Weights of a small image classifier.
Training: cautious_adamw at rate 0.002, 40000 steps, held-out accuracy 93%.
Data: trained on retinal OCT scans (Kermany 2017), 49215 training examples, 104.0 epochs.
Rows from block 5, named by matrix and row number. Rows with one number belong to one channel. Each number is 500 + 40 x the weight over its row's rms, rounded and kept within 0 to 999. All counts start at 0. Numbers have three digits each. After the name is the row's rms in percent of the matrix's.
# convs0: expand pointwise conv (model.blocks.5.convs.0.weight, 384x96x1x1), inputs 0-95
# convs1: depthwise 3x3 conv (model.blocks.5.convs.1.weight, 384x1x3x3), a 3x3 kernel
# convs2: project pointwise conv (model.blocks.5.convs.2.weight, 96x384x1x1, transposed), outputs 0-95
convs0.187 089:484499487506496587550453499518430440429510520560486438559424482544502436477507503478521523512541452508528469534483610499443519518463535520488417488522419520520495505487457537402503523504510521512543561584525548477511515483421540486527482511552505508460540508456491411521508459530514488499
convs1.187 108:476415504452471546486471518
convs2.187 088:540539514516495518459568577550492587456504515447534444527458520439490490524548515501449478500470489520527414540528551451535493462464515484510477478491489530416477454439451531476487533548453444459468529492565446499489537538547549463517477582466491550532521528479492454519469500524575540400
convs0.188 098:456500562475504479443555472548519539550441488442470491552470473485487481591508538492479516575536530563518534495483476479511528459549514462494494473532538512526524524455466487482499452496530536496419503463387436496497442489528508473462558408438488442529509606528522538522478485504458580492
convs1.188 100:531453590485526524463515508
convs2.188 099:470458533421476524580460498458434437523500514547494519444527494506491477502438447537445472472514517439475540481512530498491487548546527562496480531576450480558507567494519488514470505449493530482521439480470538505526499533461461534539524485586574490414477433518533505530545489454427451590
convs0.189 098:526497519493551406511439550517505530423561523543459532516476447460528533450551571555504482499485538510469529505534483427514518520542455461509518496520438482591488548482538527503552501477457500578485540500526514518493456445481474531537493525527561473463542558497440506445547524553606560537
convs1.189 111:521490530538514492587440495
convs2.189 099:538555494502473539484558484508466565462493483482559413575483474412469464573456437482386519516516441468486479543496571509508500454554528525534469467525510535450519473466457513475483471534482545443495482500520521512552565523481454447525541546501547559481494454519549513579513443480454490461
convs0.190 093:447512467535470447543519441470519468477383458503476485495503545452496524547512490481465463506454505482475605508483492494507479520498483507483512479445599430563537518493519500518529459482479473502493502483414509477515490556556440486477449388514473492497416521515574507538422555486432520514
convs1.190 101:529561484510540509505558567
convs2.190 075:537495502510446539456476475539524524504548535524454548479549424527443462438481455424553511549580560467482522487520460496403486455498542541511485512439491517494535482579514549510448517525504467540465512525574478524549479444439511486433546568479535539541436444478532492485542453514478456533
convs0.191 100:509545486532520474532542453569528447509469502479454503535497474457485491605572512477509511524484482508466585545473522519553472504524503497532529460454497500561510485487501498496511472545520526464466483431463478437517492456524456458502579363448513496617503506527556509483504445409493502448
convs1.191 094:438467458482470488442480449
convs2.191 145:465544466527524450449475541529510563446510508513497483554429511443504511507558575486520527494507499598549440493497513486507482491499464431439529448493514480539451487490479474536562510491541495531511548569449459448420478457491547473483446528463445471528558597470497492496461512558571571456
convs0.192 101:432467509515558477510461459493454510524414346540472435476501539500592556483535537512472479479434474513507547505438522493500476532462439528492463489479498485485573496515529508467546487523521429502556584509522528489489493518494523493533488449542440513527530549490544470537487605529524515508
convs1.192 102:500504554488485590502519551
convs2.192 073:427544504504506481550479465517446522455469441519514532518500635514509520509510509500469498451461439489541508530453540569474520506504494508515462469478535411505546454468493517489493443556544565468528539490550493432484502631492511456525521465524455507522513523472517523517389565544509541484
convs0.193 099:513555533439470439515476563527455514430473565555512503517379461421453413487539486506484506501513476499557560516512554469517486458534553528472532464492423532526462573453481475535506474462534499557504508566509495439483452447465479446501508533492539497460510503460468475518506543563528564537
convs1.193 091:463476566459494566483468527
convs2.193 101:540545468546493491427542496570536514501490498439505491526444484485469492532512520480495551552512511542577416465553478485475504447459500470520517482480516527468525413514465510452523532550523465514467547524495434518468507486541601503431471510432456477558503563456470461481505523521609561418
convs0.194 094:443499571465552449503470558484465564475494467504495474483477490457542541518539542553456453459496477506532481466506526474543490534544449554459462451494431475484505525489537518481552476473532468505549539518570486507494534459448484515519467624556511484449530520455499494566528635524545570515
convs1.194 093:474448547471452533556476530
convs2.194 077:514602483518559481441565487496503590432497441467530492564454494456523558502532568515446543513414459535527475508466460527517526489509458430527478421520574517483515446450470517460483458534531499527494532498529524519506497512494522497502504509477448499494564576507547539413506537526511574441
convs0.195 103:462624540418541502456550484453510503515519453493445527456478529505514542504519561540483529494500476485526476533509475492484516471477465521513436403462474533540534477446489556391473502450490532514481521497490489499467527494477572501489595503517452461493522534484481510480517546516543638450
convs1.195 105:497511551504510524558557566
convs2.195 076:473544524486457515498504506552488477439480497459483533471502553537458482534582547451476521457525511485576511568539590493478480511464522529471438481448478485522519451405519540505504511554538489494494589504534451484467507537494512411459474443477489499541486546456501493556407516596561551475
convs0.196 103:501428498500502463509458511501579438557518504530492543515466461536526515482573485539527509576476520511496481423467486517507509534552447468502553570606460494556447492505538493433536467504548491481508482481526526517501465489565475646492417445517529509499484528519496503450518485483498513593
convs1.196 106:505547477515500495535600514
convs2.196 096:505493481487472525513505485469559530468576585574478536493497529514457484532510550449562504599556559536524514410510465473490481521529527497478486474489483427572504520528491534455492564428500505546460508520499486492421509515454545548387490552491489495489473498463550441508452440434522523458
convs0.197 099:533562448522462500536469480512498523358472469478516498443514498416447483501536461447493541472504509480506486472512538481496456589455498499500510507451589456532568488500577512537485518437478541511482554502483467508444543522525510451492523474472516445513443457491499495510481555482614501414
convs1.197 111:504450469512538500438493426
convs2.197 112:553446504470482544497544516467511534547534558531441459493541469543472450513449473520486454569481538464439542528553524420496467459485554513586440546540442510500517514481506515463478558499441485548451478475449543547512460465461443482486554502519538531466483459578575425465511448461479456520
convs0.198 104:514510539453548473490506539478481405510530426448487485488513548537508544485548562562461459395484510521548417477533512522429541547504476498545486461503458500468520505478535564437499522497475569429493499443524494462519528507473490507524536507510451450537516524499373555465493545495566541475
convs1.198 099:521547541547528528458463443
convs2.198 115:563459461488441563524522550578558447491488552472501478472524534531451433536508467457512506520519494489541468520551568415529440518519578528575474545489420501515485426486523486499503567575494475483473572502477488509503517521532521458457455528491524482562473471463486415551455459491512466451
convs0.199 100:494464472479435446532535475505580477537456504530542516499515490513395496506538441482516501534476510455508533432484468470523449568583519514544503531460518469552484512497570437476505507526536475540487504484487509492516501532600463470472456495496507484541326434452529467513482529484491501464
convs1.199 107:530501447507504509497515601
convs2.199 090:486553544453442512527432471535508471442489494588501567448500481490437461417505468463522568453522538473536540553525473512458456546498537568450479512469514533544557526524489517585473488459510487560502504543484518511561427487458499469463531419484529518500434478443558487514541517571486480537
convs0.200 105:522483499476508468475528503442580414609548547496514563524464480541538515508515480574532498577504509492493483460486447498495524449502463478470568547576490505483431528486502507464514478472516479499495458479533490526456489507581492659482485537447543525469483546507501528452533473461497508566
convs1.200 092:473559493486520551557557479
convs2.200 088:508551535451526474468591559484473539457549470434478511530490573470501537526538593516460440483491486541521454505535491514556581497509483458476525404505512473466446525454462509428475476495471511501455481471503453469466593541470528535504544568464467499467530531507471542507489521502553562411
convs0.201 094:484535407529498430499500487519551458460547509403509523535460430484463488501524484497586548519508498492512464541519471469518522536462494452554532517479503487543481441545551442474544565527527399584528562532560569515454508458514510503482446505435505502497506548476489474475533455500593476479
convs1.201 084:554491594508480466487472493
convs2.201 096:573518535461519570481546543574466531474477494505530432517451479530509477485510519546430490519431483512536438540526572446466467421436529472512469483569477573424457451429440551467482531568483461478473511489505511497532454498538546468523472509524493518519562524506505440469547437524545526478
convs0.202 098:498539499526472546476502485531493550453517480525499466503458454438464417483520438505481598512543464489519454522510583446447475489428509507445498538542533516471475518423517557483475489443495488522481585549511462527483522511488561505508506491491608545479476497434538483513509503575613498440
convs1.202 101:525532448440461441485515531
convs2.202 074:479515533542469542499462426509507532511476498582568454520456452446460454545467390516457557506493509443477519494521492485391466508547542532479470571513570490496532511492494569515460467495488534448498473497496509572538462559543420480526526444494588505521448441502529512529519457515486485533
convs0.203 102:457525504441483508432521480452523563507475471528529490461511515494493515499502485467520507476499509473558522481508459475482523476405497541521442501418635487480523499496546493463474478387519529538440511543489462497463518510574459425488592480461492452547455495465504516497458615519524517466
convs1.203 113:480444451491513490425493452
convs2.203 111:516461525468504542491523474410492530564524540571481468507509460581515460455460489535486448567467540478452565504514503458447495465482543514530454527541492521484521535496465523434471518452475503586460436508491564537523448474452449497495561514558532524444508468567570449461532477477427476569
convs0.204 101:393529465452500442466458487483489501505462445485408573526512499493474533543435484504554516459411481414513474474481472580478509478458445505474504503493490449590480438523517476521505487488597530463534470475494563498488495502492469526459499418485433499532481471485499537397473495522519515524
convs1.204 121:469516601490529499532479478
convs2.204 095:497526481605506474475444467562509572470511465501519491478550487413504523561524422494484519444483499481444453529524462502488457498535471499509516548471581430463519436524563506596535471543471477442527573458484456572475453531536464473530489499466516502570474485505514547541466531544519487443
convs0.205 098:457520434510490488580521426513446475491470504514480535522467550457520497580426501459543520530471401510478576524432528535585569461437507534499500457475506489553498474535444483514508480526505504462544448465520557418500538545537472504497550423498488571475484480474505512479469437469447465506
convs1.205 100:457543544480492536491469423
convs2.205 109:470560485517504484534441542577447500434505541539528506509438507433493490468549554469527517450465526588542477544512541494515449480425488463447489454497489524528491482502441508578559537484493460492565555524539468440444428474465546456484473463509474545522556568455547473515452484534551545520
convs0.206 093:449461527573568443497444498548508541512547523493482531461538513493557570500508552499538483469561541530478531532541457430510464458473417522471514502498501426480544525527513588565556530516455463480523595448559415558459458490498519540499496539499511509506521568461471487528500546531536529532
convs1.206 092:577498551549487541482503535
convs2.206 075:551481460548522482427572464475534576535504475442518483548541450496490497561461440517482493539484469450423523497505465524523533419502505476588538527484526494429517449521536501432509478578469484469458450451569542537524528513551464523529493507463498512527464470576496548437540487436490465442
convs0.207 100:543513473518538421515520485526542425520555460405522475537554475538520541485571471511515475447477494489421460516469455518503496570549449432594543539506500459442497487520555502523581528576484442472544537444557559513502492461529437485499544505524493486550499481504482546514508474431475483486
convs1.207 094:491580461489509514484535433
convs2.207 100:507540500547526479421570522498501544532497463461546487520490556449522530586527518532449493477476435536503430520502480538519530447491470479507523462474547514437497471457460506472489460541499514427505462444514442477474605621535509494520511531436468513560509518522465570490480532464540537414
convs0.208 097:586488474510435511544472534634517457435514553473568593449515519555487498456519503494536496481467513510571446473508497499502538550451523497526496586472504493462540491511484481504478549488496534491477520474537497487472520590536562510464497491476488441525450492432437430428471513530555473484
convs1.208 094:528564482537482508582497472
convs2.208 078:460497510515434524495410459539524573470463498539408506468553487531453467519501496418505562490552441456503541499483533502489436528546513566511461499473474473544545514510523489547513466528561514539503595524450459516519493481415520485512483523476523474567467476455585471601500501548518468463
convs0.209 103:505515489473579450464510520458586489530554486448434535541490470472542540543532575545541510542559536516449483499512477548559516524528426467539614500540469520521439471535521474486580515471549486517540477495549538529478550449496514597501459511453528556476543525547516528532532467454506495499
convs1.209 090:462458546474447546462475538
convs2.209 145:432464494479523440527438505455494464508468483539450505528488543555543548487528550487555484512514497559529526430424481548533543531523447459493509479519480434586487494548513411488571476429572529556573516551481521444462450461453487509499459501538444446505521550507511524520439544497476522545
convs0.210 100:441509569406524476482581507486461540551484469440440551457518550487482549519479521567472470507483509495487506575556508452573495491509458465501498457556415498501461540468500519529480514542489418477455474450463529497510487500520492560489571472518492535465480535586538548410483440470533539491
convs1.210 093:519479490585460469556522508
convs2.210 100:501438479515457523535438445538544418566509580533490562442527497542475457478430454464570517532545586498513535463539460480481480506473549515496509577481491480557542484577543513520520564455516498515500504508492483509491472480520520552423474430494514460527440468478459431495491492479467433571
convs0.211 105:521494502515389490544492471544530504524487546558554531470498511492458493505483475496492527537497545500512515489524461454478476511526507519460509540505536472488506535476495525543491514537498506490473506465469489536496495616623488513453484471507520539481286477447498484549454471542450511496
convs1.211 096:475477467513503511562556570
convs2.211 078:477567498511504482487442453534546481448466453567492565508471524458495547436547521471552549453525493555569442458456452555441507530511457487468504455441560522565565427554516509525490463469540510531542534529496474450512446505502569491476489468458468433576470542447493520526512526527541548471
convs0.212 103:488529506516480501481498534524423544508524513519500458662422495504471474513500488506501513515477491534509439500485505544435538434513513457453460463549503521486472460496402480492506493547513474534536463547529542470580391473449492467480408480540496566443512518498516520501461451541490554515
convs1.212 101:447471483437503470432487472
convs2.212 126:488475418561491484552437438493548485507485480446468582452559530495514515530475493475540536502542463501486480438469482523559485587563481509554544531443542459572573439552588452523504481504508539462512529450490485517479570526525529557493452507451490438531457497490452499529486540457502459457
convs0.213 104:509546573445509478519492526518547463515584482489479531486471536480465522570482500545504495483469600502537446500574422506481521541495486492510428466477427485542587433500457560476489551532449532484488432407491508531479422502486479518449472468517497519472483529493449526452488483466498600516
convs1.213 099:457479453496505533438496430
convs2.213 140:472521456544498443457443541522522502472463500519523493525452528444507524535550533479521522474508470562560423464476507520531476477497443449497540484487493483530459421540488436531596521484562481484589561559524482451420480477516551501499430557480437469557521565468504492532452517487576539467
convs0.214 099:455574485484474490471530502515487559478497511426469545542476528453462472566473507480502511499533480490551489544512494526537515465442520504546489443415492480528501395521491462464497542485564427549478483535511513470497551528472530481447522519449472550478483531448551428518444517556516529348
convs1.214 097:516560554494506512563555521
convs2.214 140:513482455546454536527446475557538462480496532481465570421551497474461457513463471430539546496570505472514494466533500485536447543527530548522525533435466474556544481550570483560494542499501481497475569487504426535452555499472570537476464527436544469537448460438479448550493514478552438466
convs0.215 096:428536518461466463461496578514426491523502474453489512507473508498458465580497452493550484464495500463551419442496499598512553462455507500441516491537445479525463434513465517518525507461574540436570402503528511485439500503478472472473444497497502524528488488469468594468440476439474518531
convs1.215 101:499511536565550554541541491
convs2.215 075:570409522480562530461514504460540484570521502453485429525534439550573527510426491548498456550471503493442474491479422465461542455470477448513496533563505547423475533500471488471514505518451518504474471476451528558535485461523466558539538502527520506439559481564502503452562463483428472542
convs0.216 097:457496520476515401518480455424522417548482456541501507503474453452531521577523441524520508531488523514461526462473479523516504529464433487535501538483513459526559534530543508435581474468506502412504476431476540498440478472546453531451491399506497529527504560505519513494485540382478512535
convs1.216 095:497484491523531505550582557
convs2.216 105:495566487504481513440516529524543527451568540515461480531469475467460475468581572444545501492515559548530507557530500455463463502422526479469466452440502515453484488491461537534506523493483495543474556542510448466450435423444530450430561492474470537565546564461540472487441470535532549465
convs0.217 092:454509452530461467563520414485515471478427480493464486491536532453474506567488479456496478530463486471458611520494512490534441513499500520511504485420566418560541515512529500538522473511471472490486521459418516470504489544545443482455487385511477503511418500504574493520423531470427494485
convs1.217 106:519531476514529541567553549
convs2.217 070:500537453552463540472450427526520540456528485517451557492546462507459504409518484414567527520541513494502509505479453531407508501478517537492464500411553492501561453598518547520450469531520517567495539528570496488532464458464540463441571507483509530567443478453522517480495482544495476508
convs0.218 102:454509484464510443486556499464548514495422457446429479516498512409473506586488504465508456501452515463466587513506488471571485509503499489509502443381501442569463474497554435518536516461491406541504512525459517483494519509509461486476462461478454540497480524500615466516454531481476523462
convs1.218 100:479479538478503581468517561
convs2.218 103:474491466538417509531447446551545499479465510491501552462530557528443465528519480425525567510551481486546499441495516527523465534543528551545516519456511448547545434529532477514499498506556518496497555488482449499486547569528552515446426512474507421571429493425498473592451525501510485441
convs0.219 099:517448493589522509510496541544439530516449504543531482480478551471539515559508533492429458528508471604477504474506557492529504401442488455488473487500453492477601483562490523493577461547461576439550492442507433453480455536494489481508526494525461503548527531569514507518459535431503531508
convs1.219 083:576505476568490495545524474
convs2.219 081:487542530490555477492522516470448519496507415514542457551481549469557580552497494557430442454416450505485472504429493559488582489527448472500484475540538458459471504450481512483524441523488545443535475459519534479522521589529447491591516503542459521483531519541515591520468499487458537490
convs0.220 102:448486462528450562542495487485402499463478507560503490550411517542487429473519494482499528541541417523531513492490648527484510482461537476447468490547458524545514511536484512441498495504515488534547511583572553451477551543452540481508403513546498542472502512500513475508479472506539490537
convs1.220 097:440430467492493482532491444
convs2.220 105:453468445569511446531444431433535478528485479460485532495546514497528527544482485488543526495531474515468504428458438527555517567556463492514558526463559423542547484581569445531558462474518554414546497482535501498474559538532470574494467482472476459509473506520439535499477550451488475507
convs0.221 108:523513514488481493504524480483519416437519498555531504498442550552501512379516486525489517472433490472585513519479486510415496512517510483480524495472564523517483570421491492496411459478450525608442479552510504483515503548522514495515456480477470437457477502499419494453460513596542540473
convs1.221 096:515443537522475548433461484
convs2.221 110:490589463596492479471510487558468567500469466417532493536466509425487504538529488488479531467457463517497426558490520540505487458460479492527510461485546518455502372508457522504526479591508472434525523469609473477480508518566522466526514496463483549561527529487495520478496500509572520445
convs0.222 102:524485446494509519551447503551462466486529503456410564501583478528500484415534524472561485473433489432440550520449481540513507595563529529461512479479469496548493533519514478529491489525523451553484513530511582488556519451432529494507482476493511496518527455464509462426527485556467405562
convs1.222 099:483506591486518510439522532
convs2.222 090:533533518502524484457547566498458470545553542482490540499493520472518509491526524539528435458454555511475448549538474523541550438415508480521543457490472526450470472535434548465509543490443426435534413470638496459458509506490491504476527504495478563491520514538457537427504479425524507518
convs0.223 098:522486521463464510503493488496519426473500479476555476429501487516413452462530389531441481467507508416531501470558535484469492587551534519501527532522496490536492552440570550522458502470467493476457480491461499524555559527554458491514453466538571475482415410495431557476502540484514498521
convs1.223 101:453472475449445459443505518
convs2.223 084:495568536476493541573516495541437525434456432461573487513448507462491493453532483507457522436460514505546493571506558492446531563459534539443411491502533537452524485445466579538464455532507546486499520529504522487543459545505480407515523415554516534493502499454493509505472507576491535544
convs0.224 100:526494512509560493521487526471503571484570531464428580524550528501576554469527580502528438483491476523452495492456476534553559491521454439516557469590519487498445502506461550527493470459460465502518471451608517502503520484488501594522490538484495513463548570571461544463519476460469500537
convs1.224 098:511479481594496475508444473
convs2.224 113:492514458592438526511471418533562499492498517493547529488497493519429447518493432433521599529565521486544510482539487493423463515473542525511498562456550471534561437530553558494493523535535509482480551493504478520482497532555532498423462444467525471568419483435477472533450495506529488472
convs0.225 104:467622539447527489473457525499573557450530497538485558511432506414531536496536561523506548513523497541516496512482465538515491471493466504485539438513535564582460464495431526509478469385516494512493498515498443481485463454484558527515532475450499486513539567489494520521528518505501625493
convs1.225 100:477568498518567536521550489
convs2.225 078:555458426546446524484520466543583497501549535484454520480566513596448482544491490422540525558555518448493512496532481455471468522548535512569467562445467432527532509502565514528495534574480483523469561474471484562485521519516515483422477509447506498554435474480520477510422459521514477462
convs0.226 102:516531514492491536481514481498561442473579552459434541515508494475437419517529508507517515519547516404480535539559493491438489524505591541491488441435464554555433506493482595477434537447485470461420505489461496465552526461459472479475548485452526515505523476489460504428504435469525479482
convs1.226 094:443482487528526517459456427
convs2.226 099:473472492503548431487528511448483473554443453475502487528495585535556563568478518544480459480482416544506444481455499556553557470497431442552529497540499456497475470513507438440573478560513547425552471489500513458506528524541465541555466489513440444507521532543439560497476537469511528475
convs0.227 103:466504514539579492539499444490479482503445384487515485450495538498658533493514513510471505493486412523476560497416526544512505520448460529485508469506571500469579541473507523447497430480463521505495511459498490477485578547500533530547481433495498472458541539504506478571509563500488483494
convs1.227 098:503581534482543508558531492
convs2.227 066:440508481480454497532437470539518422415448449573467557454496593542461521491502484467528504464526462483569509501486572558481497523519502521472465530467460441602514494472519527560511447483544555521520568510468468453440472531459510454462498492493482471537460504438526547533433539550506523508
convs0.228 103:473580442535456496493474502556447512451425476492521439568464524508477481486512498460525536421419443534529458493408542567450480508523490477430498490513568523474485490460429482575484490526541511491579525521457512469506459518442533425529434467484471466561523510468531553488480459512524500476
convs1.228 120:406511463497528475519465466
convs2.228 110:466476411611468501509453426506569486529482529483499543455524497502482460549477476457540568525567481488494519453500486464516448522553508523486558557463541450551522507525573455552509499534531535467488549497442439533430536530562517548481456511410537445529455495483489475535456501490542464469
convs0.229 100:484520523459470496468590524510460437515503566497488458560420537526442459505488493491508483503491529473549509567552534461451517386467556476422503479530475479469423523466451548507464537513477480444503487494496490461488450490501468472437545446476519530511502534500453586452447391486469526514
convs1.229 088:567532460526538471527536452
convs2.229 116:471478579400485502585462532458465428479502511580462512489498535555492509455525530497503465466500577485529563477502523476515506588543515517467435488526441461559479557481505489495495517414509498535531512544457526478525452502406490499473528504590500491446492483477585484542468511520454501563
convs0.230 097:487474498506508563574438478541439527454458494545529485426500563492559520458492533503429486472500401582490521497435604501517455507450479538466509500543541524497525522448466510495454434476429551466516533459454410508501535559486538533586508464477537490477515507517489483543489548510501469484
convs1.230 101:540504447538436502446488537
convs2.230 101:411552497508539438500475536493461541473490489518470499561454550476515528506539571503523481462499491576560448492478492538503530524506464459439495440516514445533469492511478470509546467477574528540544538585489467443447484470430513479501457515497438480505560585487510531522418552588541568499
convs0.231 099:497580568456550461505553507473494496457547522481519453543412459459496511499573486524478469493509546543472499543524499510498512455416519466507471433511491526490506445508431549460510534472448444516506439482572527450532404413475467454489510485535501534487538547529498530524535462443440587495
convs1.231 092:557489462565533465518537463
convs2.231 098:482476515446478490526492522464507505446519509514438495530533549575467506491552577470481467529543526493549535438491515475541498573598509489508467452531446413549463552453565453466492487485541524567476555542439463485464530507432515508478477585526476435468480511488577482527435525552498540487
convs0.232 091:461502454528441473584504422503522470477449500515470506489541534448470512549477488460506488535479503485467606533512490473514468529504497527495502495438568419558543518515519508530510483513468475508476529457414513485507497580562448496443499392506484512490384500490558484543421505506424494495
convs1.232 107:488511492510541540576553547
convs2.232 061:508552483497501537479428461526522525430496455531456558506492457472489524371540516447539519489519513521530462516464470520399515516486487505497451455439527546518546438560500508511464464515521513594515540557518511467554432428426551450477572523485504514556480496472548508481541476558507514510
convs0.233 101:511525459520507503450611568513532476531528531406463475533510511513480481537571571432583481492542487527490507554496516521558520467442529493492485436447477503439459491506484448483502509517523430497498490501533481428467507452457484452456521521417462545577526512505538523487431437425501480465
convs1.233 122:500474434506459486466456434
convs2.233 086:490508464496563493459521524449482567497567552547433500520486435480544511462499559534535450553465568520436544519507452462515511442410484460476499472489488519518499523549462504483514546486459476566484463544525546499466429381444488498497533492540473568480557515550517480406533471500499509544
convs0.234 097:502455499442405547516525456515444534511466484551518552478508569524453450508416433508474514510507460438553453473543530483483488492567530515473460523544476479540512486462518547519465520552518502453490501453457536529500536636547524516476439497538534492477388435456507509479467466519516519477
convs1.234 105:429483445468446519488478534
convs2.234 107:567541486512444557493529522547526539467558548488530551451516476463440450471500449464512532486500549448477496559570502435476460501471566545503463548440521509440523477478517560570443555537434449499460526477547496552489503539546514470435541530473546579514440457453518449487485467529528480470
convs0.235 098:584477472516500525467596579561515522450477478451496489438580457489467504465531452479454478458490521473478474561555495453520487501439525478513528517458503500445462508515579497532505504505471472512421520541463457495479558462534475472495591521452489536566478420546498498494521524505595464435
convs1.235 085:512483449532542457544468439
convs2.235 114:518530611443532528489559546495435516539497489483542448526468456502518503452505483549443454477437524465473511565526525490463530443443511491507454461553497576433471518449417535448472492521466463487472444486547526484574461457524468447561566462552528549468549477545504521469542477508484512532
convs0.236 100:454566523538505457508576510495498511504510454484489503526381512424464472557571496537471539578495519523547540482518500472534520485453484478433512455512473518545481531432486550438489506489509443522471464482454481498491498526548491528448405439494543577420476584465495483479494499487543573476
convs1.236 086:485462453454470458556515548
convs2.236 097:513456418567474509513493434509575542486500518505487539454575486497461477539468441455529544539540481475437549497499462464534448540561525530530498592435501443559551520520603502561478504554469497499476544433458512564478509530532466533484482480467554491518444445506515473506494473457497434469
convs0.237 096:554479484484564472495419536521584550444527547551491469472513421443510539502519494497513494509555529560468458468524492451529492523480464453551553514466512498543463493546561421502537531404451491569471531553507445492461498435467510490546547524443509462522539487555492440531565538513533521454
convs1.237 092:511429441528523548468482472
convs2.237 114:549506499477466556556490571582493552433529579534495469500480456452450429505527522462473509541513533569504496538552586420532428476479557486493450498530422510519474475471471522550498572506456459519464550496480453510500432453460515452478502517506548522522541515479533425552500445519518510479
convs0.238 098:466502496548487513536480496539396539459473470528501560477509585497549514508493507490446456441502406517483510539490568543509524474462478520519508490517509501467626503509487529489470428577445568422500478425553454483520565586472543519543506468490478476504493490526479533532483558524548501471
convs1.238 123:618498502481501497491497507
convs2.238 104:478474494526540478516498466484486544519441426465489458534499507518561538537478487551476470492444406538462527505422507544526570468487460463561499505564558499456519499501498438438522389557488588503516486448500531471544489502510439521570518440543479436476530529565465551502514539505443494502
convs0.239 095:471512521491555543480594459464491535492524452469464470550481499490534528487520587563446507550514468501502514544513514458504521479441470487528436393488491562485515474462519584353479511518469484504459543530507519478527532482473558516541524515523476490489544569523519457531552507520548556423
convs1.239 109:519501508463473432428456489
convs2.239 094:484538563435539503512519487447430518484466452506529451519456547538560539414534544561471459473408476528519526506443507523481545517473472499473453453535551524419491520457421497457476432460509527552523475528543533466553498524489502457544501469567456477455560546514524519498481550551452552540
convs0.240 098:528512484572535485499450538571528558467558498499507569511502461416519482550536511500522557531588491565498470482524491494531570467430454422501579500564508505584527478560519526537556474452494577466496500440479440502473493491509520552505527464443536513521498540508467545474528476481586502500
convs1.240 086:551570552489500472463485459
convs2.240 122:534496439521471490473501518561568473447565532496433544480551547500449498504536554426559517503538552520516476500561464441511452546548510488516506497438475445550524475531541521551516546538469470535470586492455462506443489492473554514413480528444477475559470527445517464516440466520546520419
convs0.241 098:513502424542500523518491433521469549478514481488469489468564561495535560564428492494538465524510464542444474544436508512505519480387437462503498523487583413462556476529484540492487541525445487442500513404496522533433524563516532532481526462487459521483440510528528495477429471470504465449
convs1.241 097:513535496518456494591477457
convs2.241 076:552502506501441512506537544542536519494534504416427503458572529509442473530521486428503506471544481482503408533522521499538472514486538534584473506423438507451515430496520516488485528560470465471486544432553434512513563521503519507461515552439512512595462477470491489567497493477523472404
convs0.242 104:487512509557609491510485449480519459514468378466522444508499520501662534517517536522463528506487424522479547476436511516494512528491454515511501473519569508481552541453518533420517456464478552514501526470454505485493564530530521542543476455495507452478548557503491472572519549497491493501
convs1.242 103:530533514501500468596543509
convs2.242 080:425577501501481500517485452521508499423473440515515577462484587482474519477524495476506525448523510477551544509524517576460524552452499531418476489439558458527547501476510570537463432449527563521475530501513441482439519565479523459474541475464494499496474517437492569541438585538509529496
convs0.243 105:529499459556549492559467495535448472466481496495530476564490536502655507496510498482476499481506391557509493487410548577502551547484489465553520485518516510523557478558470462487542447528478573485545497493507544435535537520482500504559465480544464432532580522534469524535521502470479500482
convs1.243 107:484480482483465516519527603
convs2.243 090:415536521498529473561472438470456528456435421513540524532476572487545545516507514520460504485476451518532522482394503584477552543532464500485486469504565442516548500499496467476473412486570589524514490518491488455495532591487509483544513473520465457480526523500512534532468599532500538500
convs0.244 102:561475487426497521478532509507503591547489496552481496510482500501501504504439477571484489604440441516528443478437530471516493440526481469545465532619446519525458505464480496471463476543512459502511473468457540510535431497555493578482530498546522540451475483567522479412528428468502530529
convs1.244 099:447501545446497540448503548
convs2.244 126:519492442562444527475505452532559528507511516483484562452577501502443473533454450421563550540580481470479496482524463489513469504499537533525502563419543488494571481551560511540469484529489544507438530436484446556471534540528519518432522517429530474555421453480487492512477505465501441450
convs0.245 106:545458504470507548481479477512492564488483484545514485495493479487540520497443475508462476565453475515474481503462562457538505451472465507492535544701488509491433493485486512523501514431474481502546530504458526515493522533563512659513524485527542545444484506504535467480538480479468482517
convs1.245 098:547547546505506476522573539
convs2.245 067:453489516583476470426516481515466451605504482482488514531555548552472522522480475468516465448526502471475528507526440548473538417463483481524554501462541423457510497562521525446509495522511480406516456427620490481480551552528450554493533493509483510532471476502450562482474523452546500498
convs0.246 105:518503482545558493551480492517469479468456477503552461537489537485697518489499510514466504482504395566520488483427545544513537553487481469559525477523526518519537482530479467495531471502485562481531505499487546435525548533510519513576471491542473422521577517521471514556538512458488509477
convs1.246 099:491473472490466501534528598
convs2.246 093:405528513505531462550472444469454532458446421495518524543487574496550548519510520516470498495480461528529525484393495588484562540520459489484489469498557425515546494516494463469490412500572581531521495517516491454493522579478495487535514466521458468485530526503510541531455610528498537502
convs0.247 103:494507476439500460438509508479505459575534455418450506523492512529470488614441482520557513515489495463528420406540468529511602533461483457556476484504455478548501467523511502473542568511511520444521459455497578513502497514493485498487484458517433462548484505510465544395493474442527500535
convs1.247 097:549544568497498511451462462
convs2.247 097:531419494490492521590521530519511456508497537430476510487555506509497469541466445510467479507524481458459549536532531427574470548593536516537487583510430434550519538491596464522498521561466495478456525435430495552528537528499434520524460496493555481489472431521462472541487491486506444484
convs0.248 103:556448494508489483504518500476564476506569563518508490530481454514490503476531471539490504568479531492448505484528499408470472470513478485439546602577496508481419573433493582514491491497428484494504502475508495547508459511582462596498463520527601543483466515523487542454506455462473494565
convs1.248 094:457501500521478464480579562
convs2.248 063:511517576537484525498515494509527543487493519504570516504469442460483455527459443516441530543578479528490509461523505500498506462491529506420535513513518581481522596474469517498449463448455529483422421453474412506551541494525477565535501523464561479435475484519423499534597474433506497486